python train.py --n_mels=80 --hop_length=160 --input="log_mel" --mask_prob=0.08 --qk_norm=false --inner_norm=false --moe="soft" --moe_every=2 --shared_expert=false --steps=10000 --batch_size=192 --epochs=73.7 --warmup_steps=2000
Rows from expert 4 of block 3, named by matrix and row number. Rows with one number belong to one neuron. Each number is 128 + 24 x the weight over its row's rms, rounded and kept within 0 to 255. All counts start at 0. After the name is the row's rms in percent of the matrix's.
# up: expert up (model.blocks.3.mlp.up, 16x160x320), inputs 144-179
# down: expert down (model.blocks.3.mlp.down, 16x320x160, transposed), outputs 144-179
up.60 095 [ 99 119 129 137 137 145 116 112 119 159 126  77 117 100 126 159 166 151 124  91 104 134 117 105 125 143 124  73 120 112 129 166 175 172 149 115]
down.60 100 [164 122 106 152 107 112 109 173 115  93 103 138 115 131 118  96  94  90 135 133 100  93 145 102 144 180 109 150 109 109 121 152 160 111 138 127]
up.61 140 [135 126 124 122 146 158 182 123 188 144 124 103 163  90 148 136 143 138 131 100 109 120  90 100 117 107 193 100  91 158 133 128 169 138  94 103]
down.61 133 [ 96  87 159 141 164  88 166 187 119 105 131 132 140 109 161 101  84 119 156 122 152 138 175  84 170 102 155 109  77 121 105 142 146 167 129 147]
up.62 115 [117 140 129 120 126 112 127 149  96 158 116 112 103 127 132 126 162 142 118 133  94 186  99 147 113 148 166 115  94 115  47 149 132 118 148  95]
down.62 104 [144 124 130 109 113 111  79 141 175 147 112 137  80 181 136 149  93 117 112 151 115  81 134 132 128 132  77 141 111  95 152 126 180  91 103 126]
up.63 086 [ 95 109 157 106  90 145 150 165 166 115 117 126 132 149 126 127 147 140 117 100 102 132 157 146 143 124 160  99 131 113 130 126 130 122 152 116]
down.63 089 [142 123 117 152 114 115  74 151 105  84 118 133 116 117 138 142  84 137 134 110 163 119 130 112 187 114 121 146 124 167 111 147 133 101 128 183]
up.64 090 [133 108 132 115 141 176 149 145 139 161 131 152 105 136  80 125 137 100 144 109 104 112 138 110 146 142 170 124 121 155  86 129 105 124 119 132]
down.64 099 [122 117 155 151 155 147 145 105  99  89 118 130 154 123 139  88 121 158  77 136 168 143 144 103 137 141 156 138 123 136 118 138 146 141 125 160]
up.65 131 [127  71 185  92 125 119 144 121 141 140 109  89 146 137 120 129 114 108 150  83 106 144 162 122 119 122 169 103 159 134 140 125 155 134 123 112]
down.65 117 [113 113 120 135 140 108 107 136 124 119 125 166  86 156 143 114 103  86  98 126 107 128 132 112 148 156 129 124 129 103 115 113 107 114 107 179]
up.66 072 [180 137 122 110 112 103 158 129 164 136 111 125 119 154  87 128 137  87 167 130 104 102 135 115 124 147 142 187 156 137 131 154 116 113 118 110]
down.66 080 [134 146 144 141 153 165 113 158 155 146  89 126 148  94 112 118 137 121 104 167 162 148 136 139  98 184 110 112 121 124 146 104 129 132 128 125]
up.67 080 [ 83 117 165 134 104 154 105 128 108 174 180 147 131 150 128 132 150 181 142 117 132 140 104 164 148 110 167 125 117 128 112 136 119 129 121  96]
down.67 085 [ 90 131 109 113 128 155 119 179 113 115 173 106 103 164 149 193 116 137 108 116 120 162 111 143 145 153 138 150  94 139 173 142 126  93 128 109]
up.68 094 [138 119 195 110 133 151  81 131  99 136 117 146 142 130 102 166 179 138 160 108 137 148 131 137 148 143 173 130 142 113 122 127 117 120 164 111]
down.68 094 [142 108 127 136 160 116 114 189 160 155 119  99 124 136 155 101 132 202 111 145 115 143  82 138 118 104 120  99 108  93 118 110 138 114 162 109]
up.69 091 [158 122 142 162 141  92 165 122 136 125 107 124  99 107 111 103 134 115 131 143 122 135 150 137 129 133 142 158 118  95 156 109 114 119 117 123]
down.69 095 [107 169 156 100 137 131 154 146 166 145 169 108 181 137 146 127 110 124 134 107 130 107 114 121 124  97 159  79 156 136 111 112 135 100 167 153]
up.70 117 [125 124 139 164 137 134 121 124 104 155 143 122 115 117 150 163 154 133 133 136 130 132  89 161 116 115 144 107 119 138  81 139 115 124 146 102]
down.70 112 [120 130 175  89 112 120  92 145 132 176 134 138  97 137 160 143 108 125 111 123 139 125 115 136 128 104 102 109 126 155 185  90 156 138 131 122]
up.71 112 [135 137 133 132 164 150 121 122 125 129 150 173  95 157 163 133 137 191 112 110  98 165 117 127 145 130 142 101 133 129 118 128 135 132 156 150]
down.71 103 [117 100 146 145 103 149 104 155 115 125 142 109 146 143 151 163 122  82 125 125 147 144 117 160 158 108 164 172 111  83 168 191 158  88  74 128]
up.72 077 [ 83 100  97 141  89 152 131 138 160 152 117 123 152 143  84 115 153 111  96 130 107 128 142 119 124 123  85 137 117  69 125 142 140 132  87 116]
down.72 085 [170 115 125 124 133 118  96 127 120 113  95 146  91  87 104 125 109 109 113 132 161 129 159 134 131 153 124 121  90 138 159 116 115 164 149 130]
up.73 146 [ 61 131 132 114 111 148 159 141 137 179 151 175 142 147 139 138 111 100 132 141 151 130 111 135  89  75 105  88 138  99 138 161 108 132  75 143]
down.73 147 [ 99 101 124 162 130 201 159 145  90 128 168 109 153 127 158 157 145 105 117 159 160 125 133 144 147 142 128 109  86 130 122 158 102 132 104 115]
up.74 077 [114 109 152 135 160 113 120  98 118 100 154  99 123 135 132 133 143 143  76 103 115 125  87 133 132 143 176  99 140 172  98 167 123 131 126 129]
down.74 085 [129 108 111 146 104 166 108 158 101 144 111 149  98 111 155 113 100 134 143 143  94 113 170 103 150 106 128 155  82 147 147 120 167 109 106 115]
up.75 070 [ 94 105 123 116 109 166 102 116 124 126 106 119 154 120  97 118 194 189 129  58 126 125 143 139 116 175 127  82 134 138 116 126 110 121 166 104]
down.75 075 [139 131 105 127 127 124 125 149  99  75 137 116  87  91 134 110 120 129 130 128 129 136 136  97 165 139 109 199  98  63 110 120 131 142 138 158]
up.76 084 [150 146 140 124  92 131 121 123 184 114 103 149 103 174 105 128 132 114 130 142 101 130 148 134 139 126 187 106 156 140 164 144 156  88 153 120]
down.76 091 [172 114 124 167 108 144 157 161 149 131 137 134 124 104 173 128  94 146 141 107 168  97 107 130 162  77 102 128 142  99 111 138 103 128 116 134]
up.77 085 [ 97 146 170 110  86 150 136 105 151 137 120 113 140 151 125 102 115 170 150 114 123 137 118 172 149 124 144 118 128 128  69  83 146 127 119 170]
down.77 090 [ 93 141  98 127 131 104  93 144 113 137 170  88 100 113 155 141 109 155  80 138 114 141 119 112 164 136 156 121 119 132 117 125 122 104 113 166]
up.78 114 [124 145 113 122 133 131 125 111 120 134 155 129 166 110 155 130 116 154 129 117 156 108 101 143 143 141 156 149 152 127  94 150 111 143 117 114]
down.78 116 [110 150 119 138 151 130 111 162 121 101 112 115  94 120 151 136 143 120 109 102 119 169 136 145  90 132 133 143 123 122 135  73 119 111 137  96]
up.79 081 [145 124 123  96 110 124 112 183 116  85  88  92 132 104 152 127  96 150 129 120 104 176 220 101 119 113 126  94 157 131 148 134 139 138 134 152]
down.79 087 [128 137 107 125 101  86 125  74 127 106 172 147  89 133 119 162 122 126 130 121 101  94  98 158 179 121 135 124 152 150 104 169 138  86 114 170]
up.80 116 [108 125 108 113 177 124 114 149 101  74 157  80 162  94 132 132 100 125 113 120 143 201  98 102 130 136 150 111  96 117  88 131 117 185 132 136]
down.80 120 [ 80 104 164 112 132 115  95  82 107 112 131 144 152 170 125  93 139 156 179 106 135 142 112 112 140 137 173 131  93 141 119 154 160 120 128 132]
up.81 120 [ 93 109 139 119 150 147 113 124  88 131 164 150 134 134 130 162 121 156 140 143 152 125  95 113 148 142 157 131 131 160  62 178 102 154 105 112]
down.81 122 [ 83  95 152 157 158 146 124 149 121  87 131 117 137 186 166 128 133 117 111  93 134 185 126 184  98 112 185 131 107 109 132 107 118 130 113  95]
up.82 093 [118 145  89 171 150 128 134 146 139 111 139 138 132 124 144 135 114 121 111 110 148 144  94 131 102 106  85 151 186 134 115 105  91 142 139 101]
down.82 092 [103 109 142  86 143  98 136 111 106  99 138 104 160 150 102 137 187 111 133  94 150 167 140 100 160 136 160 139 106 106  91 136 141  98 131 121]
up.83 090 [137 134 159 135 124 133 113 152 144 115  95 111 167 134 111  93 120 147 109 147 136 188 136 116 111 121 127 133 120  97 117 133 126 131 136 105]
down.83 096 [134  86 122 100 141 105 169 114 128 134 143 133 113 100 155 167 113 140 142 138 134 106 148  93 155 121 165 122 126 150 118 151 106 135 127 165]
up.84 119 [ 82 110 115 159 152 164 138 166 120 107 147 115 136 128 120 116 154 176 133 128 125 160 137 120 150 123 141 116 101 118  67 168 162 153 146 111]
down.84 106 [169 124 110 113 119 121  98 155 144 135  88 126  81 127 138 125  99 123 117 133 132 107 125 127 136 150 141 162  84 134 141 146 155 103 113 132]
up.85 109 [131  73 135 140 150 188 154 144 119 173 130 139 133 149 100 133 153 172 106 105  97 119 128 113 119 150 144 102  88 118 102 118 139 159 135 107]
down.85 109 [ 82 112 156 138 139 120 142 109  78  95 115 109 121  99 115 108 151 122 129  89 174 200 122 120 146 142 176 134 135 150  99 117 114 145  96 139]
up.86 078 [170 138 135 130 122 144  86 120  89 152 150 144 115 155  93 103 152 129 146 149 146 110  84 146 139 152 142 149 139 146 120 108 107  80 142 113]
down.86 085 [ 86 152 134 111 156 164 180 157 181 151 106 104 143 112 163 118 160 130 116 177 125 115 122 126 119 124  93  96 119  95 178  94 121 150 150 115]
up.87 085 [123 141 114 105 124 103 119 158 121  94  91 104 134 131 128 114 117  87 115 147 141 148 134 132 136  99 105 126 150 133  99 141 132 117 122 170]
down.87 086 [139 134 146 132 117  97  94 106 133 155 121 158 119 130 153 182 135  97 146 111 107 122 114 150 158 145 174 133 120 177 129 145  89 125 108 140]
up.88 096 [110 124 145 141 126 159 123 154 123 146 151 149 100 143 104 136 137 146 124 106 111 113 109 140 161 153 128 107 143 151 112 170 118 161 128  96]
down.88 092 [104 141 105 143 129 164 136 153 125 100 142  95 140 136 131 107 138 128 105 101 171 192 115 142 120 126 138 137  87 110 131 133 132 101 109 122]
up.89 072 [159  78 126 139 116 182 172 137 137 140 114 160 144 122  96 121 118 117 108 118  81 108 142 125 121 140 126 143 127 131 112 103 150 122 117  90]
down.89 073 [ 76 153 101 143 167  99 161 133 130 122 127 154 142 113 153 115 124 120 116  98 193 156 114 119 134 118 133 129 124 173  95 139 119 161 103 123]
up.90 087 [136 172  95 145  94 110 106 124 116 162 125 163  99  97 126 104 194  87 149 114 100 113 104  57 125 139 124  91 105  87 114 132 125 112 171 131]
down.90 096 [147 157 135 135 107 129 147 126 147 114 107 165 118 101 116 108 161 143 100 111 145 106  97 126 107 124 126 156 109 157 150 136 139 138 115 150]
up.91 116 [105 132 123 125 154 165 174 117 166 181 137  83 137 135 156 148 113 154 121 196 103 135 115 154 162 130 112 112 133 123 111 167 112 139  77 144]
down.91 116 [110 128 125 140 137 172 134 131 144 115 113 113 121 105 121  86 160 120 183 159  78 139 152 113 132  99 144 102  95 111 107 116 136 136 141 130]
up.92 111 [116 158  69  99 166  95 134 119 162 126 103 130 104 109  92 143 112 105 142 122 121 139 133 155 116 120 137 110 142 121 103 111 124 122 104 141]
down.92 114 [137 184 156 120 123  98  67 166 127 178 100  95 126 132 139 161 130 107 146 145 159 132 126 127 151 137  99 127 123 143 129 141 123 119 101 117]
up.93 077 [136 132 186 118 143 140 133 130 105 158 148 128 151 175 136  89 133 154 143 162 140 135  89 126 132 138 131 162 130 113 107 135 121  93 138 126]
down.93 081 [136 114 144 101 118 121 112 178 155 141  67 116 144 107 145  99 129 158 119 153  90 161 141 137 109 113 137  95 122 123 146  75 101 146 165 142]
up.94 087 [168 120  92 123 145  95 158 136 158  95 128 120 100 128 171 157 110 120  90 131 142 140 108 140 135 129 171 178 164 126 131 118 124 103 101 117]
down.94 092 [ 91 131 113 122 119 169 115 191 133 188 122  96 138 163 149 130 110 142 111 123 132 158 154 158 146 143 119  98 177 110 142 108 137 122 158 113]
up.95 080 [109 134 119 179  71 146 127 137 164 143 115 170 116 120 108  73 156 125 142 118 132  94 101 100 118 146 101 130  86 126 119 108 138 101 130 120]
down.95 083 [136  86  91 145 107 131 115 148  79  85 102 137  85 120 109 128 126  92 143 115 146 118 122 135  98 137  99 162 121 151 134 129 120 163 115 144]
up.96 104 [135 131 158 125 101 153 168 164 106 178 124 136 131 119 111 133 154 143 111 159 117 127  89 112 124 125 134 108 107 117 126 148  90 126 109 117]
down.96 094 [141  89 140 123 133  99 112 146 105 116  99 116 111 145 141 103  86 130 117 111 138 158 149 129 145  99 146 156 102 106 130 119 160 117 162 112]
up.97 063 [152 133  96 177 105 145 121 121 160 154 117 144 148 142 116 161 189 112 129 116 137 138 158 126 116 132 117 131 152 120 104 134 109 136 174 135]
down.97 074 [125 156 175 104 151 158 100 126  96 121 107 163  92  91 111 123 135 151 103 138  97 147 142  74 161 167 102 121  50 128 125  82 121 130 149 125]
up.98 134 [135 116 135 115 108 127 162 110 136 127 141 143 166  62  75  69 129 125 138 153 155 170 140 148 116 135 160 131  95  97 115  93 148 108 129 125]
down.98 130 [ 69 137  75 132 104 134 118 135 147 144 136 162 124  71 131 138 131 115 146  99 139 109 116 126 145 143 157 107 134 142 110 129 113 109 138 120]
up.99 104 [145 142 133 162 106 147 130 123 163 201 124 124 128 148 178 121 186 128 121 116 126 116 124 145 161 146 111 115 132 134  94 146 151 127 129 113]
down.99 100 [155 135 122 131 173 128 107 132 126 135 109 139  89 133 134 139 137 129 160 181  90 120 128 110 129 109 101 118  85  79 141 125 135 104 123 136]
up.100 067 [139 136 121 154  82 157 131 166  86 158 163 135 153 124 108  91 180 125 101 132 130 123 148  98 102 108 102 105  90  97 123 126 123 144 177 113]
down.100 076 [159 118 120 131  80 131 138 102 179 138 124 140  95  91 131 143 149 146 150 141 128  82 138 107 164 125 134 136  56 122 134 138 154  98 154 136]
up.101 076 [129 117 125 113 147 119 108 134 115 118 155 142 165  79 133 121 105 142 134 149 173 178  75 145 122 109 160 108  91 113 115 113  99 153 158 108]
down.101 080 [ 84 109 119 139 106 129  98 126 112 150 178 102 115 122 145 125 147 115 134 125 104  92 134 122 127 143 153 116  98 140 120 123 173  59  98  82]
up.102 074 [181 122 134 112 179 132 175 127 124 133 106 101 130 152 135 167 145 125 112 138  98 128 151 104 166 149 163 143 139 164 133 152 121 134  76 140]
down.102 081 [161 128 107 148 131 174  97 156  99 107 139 153 148 146 129 108  92 156 136 130  97 177 160 116 122  98 121 127 128 101 111 116 161  90 165 136]
up.103 072 [104 144  89 170 111 176 130 140 133 129 171 127 125 142 160 144 154 149 135 178 175 165 146 153 148 125 132 123 144 130 125 144  95 150 147 108]
down.103 078 [162 118 151  98 145 137 118 130 128 148 104 170 113  99 133 187 158  94 141 123 129 150 132 111 140 154 104 147  99 104 117  89 100 143 131  72]
up.104 088 [118 125 117 161 116  78 108 102 155 136 104 194  84  79 135 112 173 110 155 110  98 126 162 117 107 138 151  75 116 100 107 131 151  90 111 148]
down.104 088 [150 172 140 138 120 135 156 141 141 150 124 133 134 118 141 140 158 168 145 139 133 150  83 130 112 162 141 151  95 126 140 126 141 106 130 111]
up.105 102 [114 116 139 101  94  96  89 113 110 111 154 123 139 108  69  79 143 105 131  87 157 177 154 133 128 125 164 111 128 103 102 105 107 112 148 129]
down.105 102 [103 144 108 131  81 128 137  92 149 141 112 140 113 100 163 164 147 132 134 181  94  81  93 111 173 131 106 108  74 111 166 130 129 124 165 148]
up.106 096 [124 122 130 160 133 158 149 164 124 139 175 137 153  68 111 105 121 136 152 130 161 142 128 149 122 108 133  98 120 108 130 139 107 143 162  94]
down.106 093 [120 129  72  97  81 105  98 137 169 106 138 121 117 121 148 148  98 155 158 117 136 113 146 112 178 123 141 113 116 117 131 153 123 107 127 134]
up.107 081 [129 131 134 131 153 133 155 124 170 159 118 126  98 133 203 132 168 132 123 125  94 117 128 147 157 142 159 109 127 136  91 144 157 115 128 167]
down.107 076 [154 161 133 141 147 148  92 142 164 129 120 132 147 147 151 171 108 112 154 154 121 109 108 126 152  97 120 112 114 118 146 116 135  84 112 145]
up.108 139 [120 134 144 116 150 144 152 119 131 146 177 115 163 139 132 129 131 165 140 179 151 162 115 116 126 109 120 138 109  79 116 136 110 123 118 136]
down.108 136 [ 99 161  99 110 121 176 108 125 131 105 132 114 161 129 101 146 129 151 152 121 121 145 109 127 109 144 112 118 116 128 158  74  92 114 194 114]
up.109 069 [106 131 131 117 106 121 101 135 118 164 131 100  84 170 115 139 167 113 104 105 111 125 139 131 128 112 104 108 125 129 130 138 144  92  73 156]
down.109 075 [158 100 147 116 102 150 159  92 178 118  91 178 128 125 116 129  80 145 135 169 141  88 139 107 171 133 142 184 141 154 134 116  95 158 148 137]
up.110 085 [102 155 151 146  80 100 144 164 144 109 111 142 138 128 160 132 116 103  95 140 156 151 156  80 104  87  57 147 138  77 134  96 152 130 130 135]
down.110 094 [132 113 152 153 105 104 132  88 124 129 156 104 130  91  92 177 161 148 145 117 168 110 120 144 143 154 160 116 140 178 123 158 123 126 139 118]
up.111 085 [139  99 137 140  83 157 108 110 165 127 110  86 124 158  78 116 115 140 102 134  84 139 113 139 135 132 184 122 131 132 120 150 141 104 114  70]
down.111 087 [137 127 145 117 122 158 138 176 113 133 107 116 127 109 109 132 120 133  87 106 146 179 132 116 144 164  87 154 109  93 148 131 123 150 104 125]
up.112 084 [138 155 119 144 122 174 123 115 153 162 153 149 105 106 121 168 184 109 147 121 111 125  80 154 124 127 129 110 173 151 130 126  93 120 171 117]
down.112 086 [139 157 144 160 157 166 147 150 100  82 102 147 137 175 106 110 136 115 111 138 130 177 128 128 118 139 135 160  69  98 150 126 143 124 149  85]
up.113 093 [142 127 143  99 162 125 130 131  82 116 120  99 164 136 114 104 137 149  85 113 158 192 159 130 146 118 161 139 134 147  72 111 130 129 154 121]
down.113 093 [127 123 132 113  81 132 123  88 128 137 122 152 117 151 140 158 120 141 143 144 113  98 141 122 169 131 133  93 143 139 112 159 110 118 125 136]
up.114 125 [106 145 124 124 117 141 155 165 165 180 128 132 109 132 144 147 153 130 139 120 103 155 128 161 137  85 119  87 160 127 152 173 109 155 103 121]
down.114 104 [108  83 140 172 137 114  95 113 133 117 131 117  77 125 140 138 124 101 153 130 107 120 117 138 106 108 103 146 106 127  82 123 131 104 110 157]
up.115 082 [104 131 118 114  67 165 133 152 143 163 119 116 107 137 150 131 173 110 120 113 104 126 127 169 137 144 104  96 147 114  86 159 105 101 132 123]
down.115 086 [122 172 137 115  91 157  83 120 124 152  75 133 105 133 138 149 118  89 148 163 120 123 150 129 126 112  71 128  96 138 170 134 117 103 134 130]
up.116 148 [152 134  74 150 150 137 116 146 133 106 108 158 121 121 104  95 102 125 126 165 154 115 143 149 128 110 109 135 112 108 100 140 147 139  91 152]
down.116 133 [115 170 144 140 143 104 132 118 136 135 118 121 114 148 139  91 111  87 166 136 182 134 163 169 102  84 140 103 148 113 103 122 116 126 106 151]
up.117 094 [141 122 109 136 164 134 134 120 120 159 142 118 124 100 101 108 108 114  77 124 100 109  82 106 134 134 145 115 121 149 100 163 161 149 111 113]
down.117 094 [ 98 103 144 147  92  99 148 158  97 108 113 153 104 104 127 132 152  96 133  85 100 117 165 142 144 131 121 162 106 144 151 139 167 129 104 130]
up.118 108 [118  95 104 148 110 125  92 129 138 135 103 157  95 109  92 126 193 125 162 107 118 114  99 126 130 109  99  77 132 128 146 134 109 123 151 131]
down.118 103 [151 118 110 120 138 158 146 145  85  96 145 157 128 121 121 141 150 131 127 109 158 142 162 132 129 141 127 142 103 117 132 106  93 115 122 111]
up.119 117 [159 136  99 124 151 121 164 137 139 149 121 112 122  74 141 106 140 125 137 121  95 158 138 144 117 152 152 127 145  96  91 136 136 139 123 106]
down.119 110 [154 177 136 136 108 105  64 151 129 138 108 137 107 141 124  99 112  62 143 113 124 126 144 138 145 140 120 120 121 131 120 109  90 114 108 154]
up.120 090 [147 121 150 100 153 111 113  85 138 138 150 113 147 126  82 105 119  98 135 127 129 126  86 160 123 144 206 132 117 126  79  99 162 116 139 116]
down.120 089 [111  99 162 131 115 153 105 132 145 106 161 106 153 133 162 135 115 135 118 121  83 119 139  91 139 100 149 134 117 133 134 144 160 111 127 117]
up.121 077 [ 98 149 114 134 102 101 139 112 150 102 116 125 147 119 159 131 151 119 124 152 136 151 141 112 108  99 181 108 137 129 120 135 157 120  91 130]
down.121 071 [154 111 150 112 127 114 134 155 138 139 124 185  93 108 115 185 140 108 112 112 167 181 133 211 142 188 133 190 138 122  85 108 106 138 129  95]
up.122 099 [123 104 171 124 116 136 114 108 141 141 132  68 140 160 141 106 135 123 143  94  96 140 116 190 130 152 156 101 125 144  74 179 105 116 160 110]
down.122 099 [114 115 136 106 140  93  65 149 122 134 146 121  73 151 125 153 103 151 107 132 130 119 126 160 133 151  98 124  86 107 120 135 127  92 134 161]
up.123 100 [118 123 148  96 162 137  82 111 135 119 151 115 110 136  90 106 131 117 100 147 113 161  78 130 120 127 165 100 131 113  63 148 113 113 152 108]
down.123 100 [134 128 130 141 113 155 116 133 132  96 133 100 146 111 147 116 139 130 113 163 101 136 139 135 139 117 131 164  59 142 138 195 156 121 105  95]
up.124 101 [112 143 112 153 145 114 140 145 128 102 119  74 133 108  74 122 172 153 129 142 126 177 129 121 130 109 137  91 100 114 119 134 168 130 147 154]
down.124 102 [161 142 121 116 104 116  68 113 127 142 133 165 107 113  97 117 121  96 114 155 134 119 101  90 162 175  96 157  78 108 125 142 157 111 127 150]
up.125 074 [116 157 127 142 126 114 122 140 114 161 139 167 141 102 105 123 179 139 104 158 151 144 119 136 112 120 144 117 140 102 115 101 130 161 155 142]
down.125 082 [113  95 131 134 147 112 106 110  99 121 144 150 103 143 105 129 120 126 109 129 102 155 131 131 159 146 138 174  58 133 109 141 157 120 112 121]
up.126 089 [129 138 154 100 120 129 161 155 102 105 128 113 190 157 150 134 115 127 116 133 139 153 148 137 135  85 129 113 145 108 107 108 120 139 148 145]
down.126 094 [131 165 165 102  79  76  97 122 102 129 110 151 102 144 116 132 112 126 115 131 138 110 153 106 160 146 136 134 146 198 123 143 130  76 129 185]
up.127 081 [123 162 130 105  86 111 130 139 129 128 154 112 117 132 136 123 128 105  79 121 129 149 133 126 120 115 147 116 138 142 139 127 137 111 148 107]
down.127 084 [158  97 142 132  90 103 157 156 154 112 131 143  95 122 161 140  93 140 118 127  93  84 108 127 176  81 131 138 141 122 130 150 115  99 133 167]
up.128 133 [ 91 106 122 136 104 111 143 147 139 102  82 106 188  99 115 113 133 120 146 135 130 183 149  96 151 130 155 124  95 122 129 137 143 150  99 154]
down.128 133 [120 158 133 119 147 108 107  82 182 130 179 143 161 106 130 146 137 129 153 114 148 159 117 104 131 136 153 125 137 110 138  82 103 122 165 121]
up.129 083 [114 122 199 134  74 156  89 112 115 157 121 134 107 159 147 130 190 179 101  71  61 119 153 120 139 139 119 117 116 128 111 147 177 113 102 140]
down.129 082 [169  92  89 127 123  96 142 124 112 120 115 117 108 117 131 137 109 130 152 129 140 127 119 137 186  79 121 152 126 113 167 151 145 108 127 124]
up.130 076 [ 89 143 117 117 106 111 142 168 172 103 120 155 124 111 208 129 112 131  97 116  90 124 133 141 109 120 115 105 145 115 128 113 157 155 131 161]
down.130 077 [ 93 149 142 135 110 116 107  81 101 145 156  92 155 146 102 136 141 120 137 132 124 140 114 133 114 124 129 122 137 159 107 140 121 124 126 137]
up.131 105 [134 139  98 112 150  97 136  96 133 105  62 103 102 165 145  97 130 112 104 126 100 113 124 133 116 111 114 127 136 122 145 162 141 144 126 136]
down.131 104 [149 107 104 113 136  98 126 158 119 117 153 121 127 152  94 146 105 140 129 147 182 107 152 178 146  97 152 149 131 129 109 134  98 150 143 155]
up.132 087 [ 73 113 129 111 135 109 151 137 115 143 131 124 112  94  99 134 155 107 108 111 108 111 123 103 106 121 137  95 106 119  83 156 154 154 117 156]
down.132 106 [137 115  96 180 120  92 111 129  94 108 125 137  99 127 144 109 121  92 136  98 106  93 133 130 155 174 163 184 106 147 115 179 145 124  97 142]
up.133 083 [131 116 133 107 153  85 126  93 123 111 117 109  97 163 164 145 112 126  84  91 125 114 111 144  98 120 135 122 116 133 155 148 108 137 117 114]
down.133 084 [169 117 115 128 130 118 135 185 129 133 117 105 119 136 174 148 114 102 108 158 125 109 136 142 120  96 125 152 107 135 136 137 136  91  85 133]
up.134 154 [134 123 175 147 119 121 115 116 105 123 180  89 137 101 146  93 122 134 128 135 151 180  97 139 102 132 128 128 102 106  93 131 149 161 149  99]
down.134 140 [120 102 109  82 161 115 106 167 118 123 113  89 138 122 120 105  75 124 112 140 178 148 149 114 142 133 149 120 103 132 120 123 133 149 140 152]
up.135 096 [118 151 146 156 116 135 120 111 124 180 141 123 130 145 170 153 150 145 136 120 111 139 123 176 136 124 111  94 132 109  76 132 121 125 120 135]
down.135 100 [148 117 157 102 137 108  70 145 137 179 118 114 112 122 142 155 121  93 137 169 105 152 118  89 150  95 112 114 136  96 160 127 149  99  95 116]
up.136 156 [149 133  81 165 118 102 120 145  97 120 104 131 140 110  98 102 120  87 135 114 109 117 131  93 122 130 114 133 126 149 145 136 168 141  70 144]
down.136 144 [ 94 148 178 150 127  92 132  96 142 119 144 143 131 117 147  87 183 137 156  79 112 139 124  90 146 120 138 132 118 169 132 126 156 159 146 105]
up.137 153 [132 122 156 136 138 161 149 191 111 158 139 105 138 138 113 105 136 141 110 112 133 167 141 136 135 140 155 142 129 126  73 156 107 123 139  84]
down.137 151 [163  96 164 134  84 141 152 170 161 100  99 134  83 130 124 117 157 101 100 131 114 107 140 104 186 152 125 162 118 124 127 140 100  73 150 135]
up.138 120 [ 99 112 118  89  87  93 176 145 179 126 116 124 118 124 123  95 132 133 109  97  82 141 176 117 150 111 108  94 135 100 114 135 105 123 143 139]
down.138 113 [140 178  66 127 135  88 136  97 165 144 129 171  57 134 158 148 122 133 154 136  93  92 111 128 187 118 142  93 145 139 164 141 121  98 136 168]
up.139 090 [116 150 113 111 150 109 169  89 153 169 126 117 150 157 185 138 132 159 108 162 116 133  94 109 172 132 157 144 154 138 131 133 143 117  58 179]
down.139 094 [131 108 147 136 140 152 113 164 153 140 111 111 179 139 111 136 125 139 157 132 109 163 147 155 126 110 144 155 127  90 121 113 116 140 167 114]
up.140 125 [103 108 108 105 149 150 105 113 139 134 138 139 123 131 126 103 130 123 124 121 122 118 117 174  80  96  76  85 130 106 104 138  99 146 132 131]
down.140 110 [ 96 102 159 110 147 176 116 146 150 123 169 130 107 118 120 118 163 169 122 126 109 132 149 171 109 166 134 142 112 120  76 124  98  92 176 116]
up.141 127 [138 138  89 139 100 128 146 186 104 171 105 123 124 123 111 136 169 106 134 127 101 123 152 109 143 141 130 117 130 140 152 206 121 140  78 150]
down.141 113 [120  90 146 120 148 113 111 147 171 106  86 107 114 126 158 158 122 123 144  87  71 132 143 132 114 140 152 117  95 177 124 115 128 154 141 160]
up.142 125 [119  88 134 162 139 180 134 150 100 123 114 132 129 139 104 126 125 167 116  95 145 174 116 104 130 105 118 102 100 124 133 155 112 188 137 115]
down.142 123 [117 102 173 120 121  85  75 128 115 129 155 143 134 156 128 102  60 124 121 127 165 112 144 131 110  95 126 157 150 117 124 148 133 139 131 129]
up.143 074 [123 108 120  88  98  91 137 145 134 117 124 130 149 111  96 100 109 127 107 118 120 119 204 147  92 113 119 101 108 103 156 137 168 137 147 137]
down.143 078 [ 95 129 136 100 138  55 129 145 154 127 136 148  96 116 108 136 106 125 129 133 142  96  88 132 182 103 122 145 173 139 122 163 113 125 156 134]
up.144 114 [ 91  87 172  98 101  95 148 138 119 121 131 132 148 100 144 136 167 142 101 111 133 111 104  89  91  78 113 132 115 130 140 125 190 165  90 122]
down.144 108 [190 137  93 147 115 110 113 178  84 111 128 165 120 117  96  86 101 107 136 167 147  67 163 131 163 145 140 164 127 109 127 144 150 111 132 116]
up.145 086 [ 94 114 148  96  93 101 112 120 144 146 107 109 137 104  85  96 140 125 157 144 152 146 140 111 109  99 121 105 156 133 133 110 139 105 140 154]
down.145 088 [163 146 158 110 116  94 123 118  97 108 113 182  84  94 146 144  94 128 112 131 154 126 136 135 121 190 105 178 142 154 115 122 112 128 111 128]
up.146 082 [111  97 159 117 130 148 159 139 160 133 111 112 147 123  96 115 108 145 107 116 115 117 154  94  83 108  91 107 108  88 147 106 146 136 128 122]
down.146 088 [136 137  91 119 147  89 117 122 112 125 146 132  96 120 129 179  84 119 104 126 183 124 140 132 151 156 187 141 186 152  91 131 111 157 115 176]
up.147 090 [ 86 130 132 138 138 141 150 147 134 146 163  73 138 145 165 161 115 178 129 156 109 152 130 142 143 106 142 124 125 124 105 115 139 132 107 145]
down.147 089 [138 138 127 124 100 125  99 123 163 145  87 122  84 139 137 156 150  71 154 117  63 130 110 109 172 152 142 118 134 115 146 136 136 104 115 161]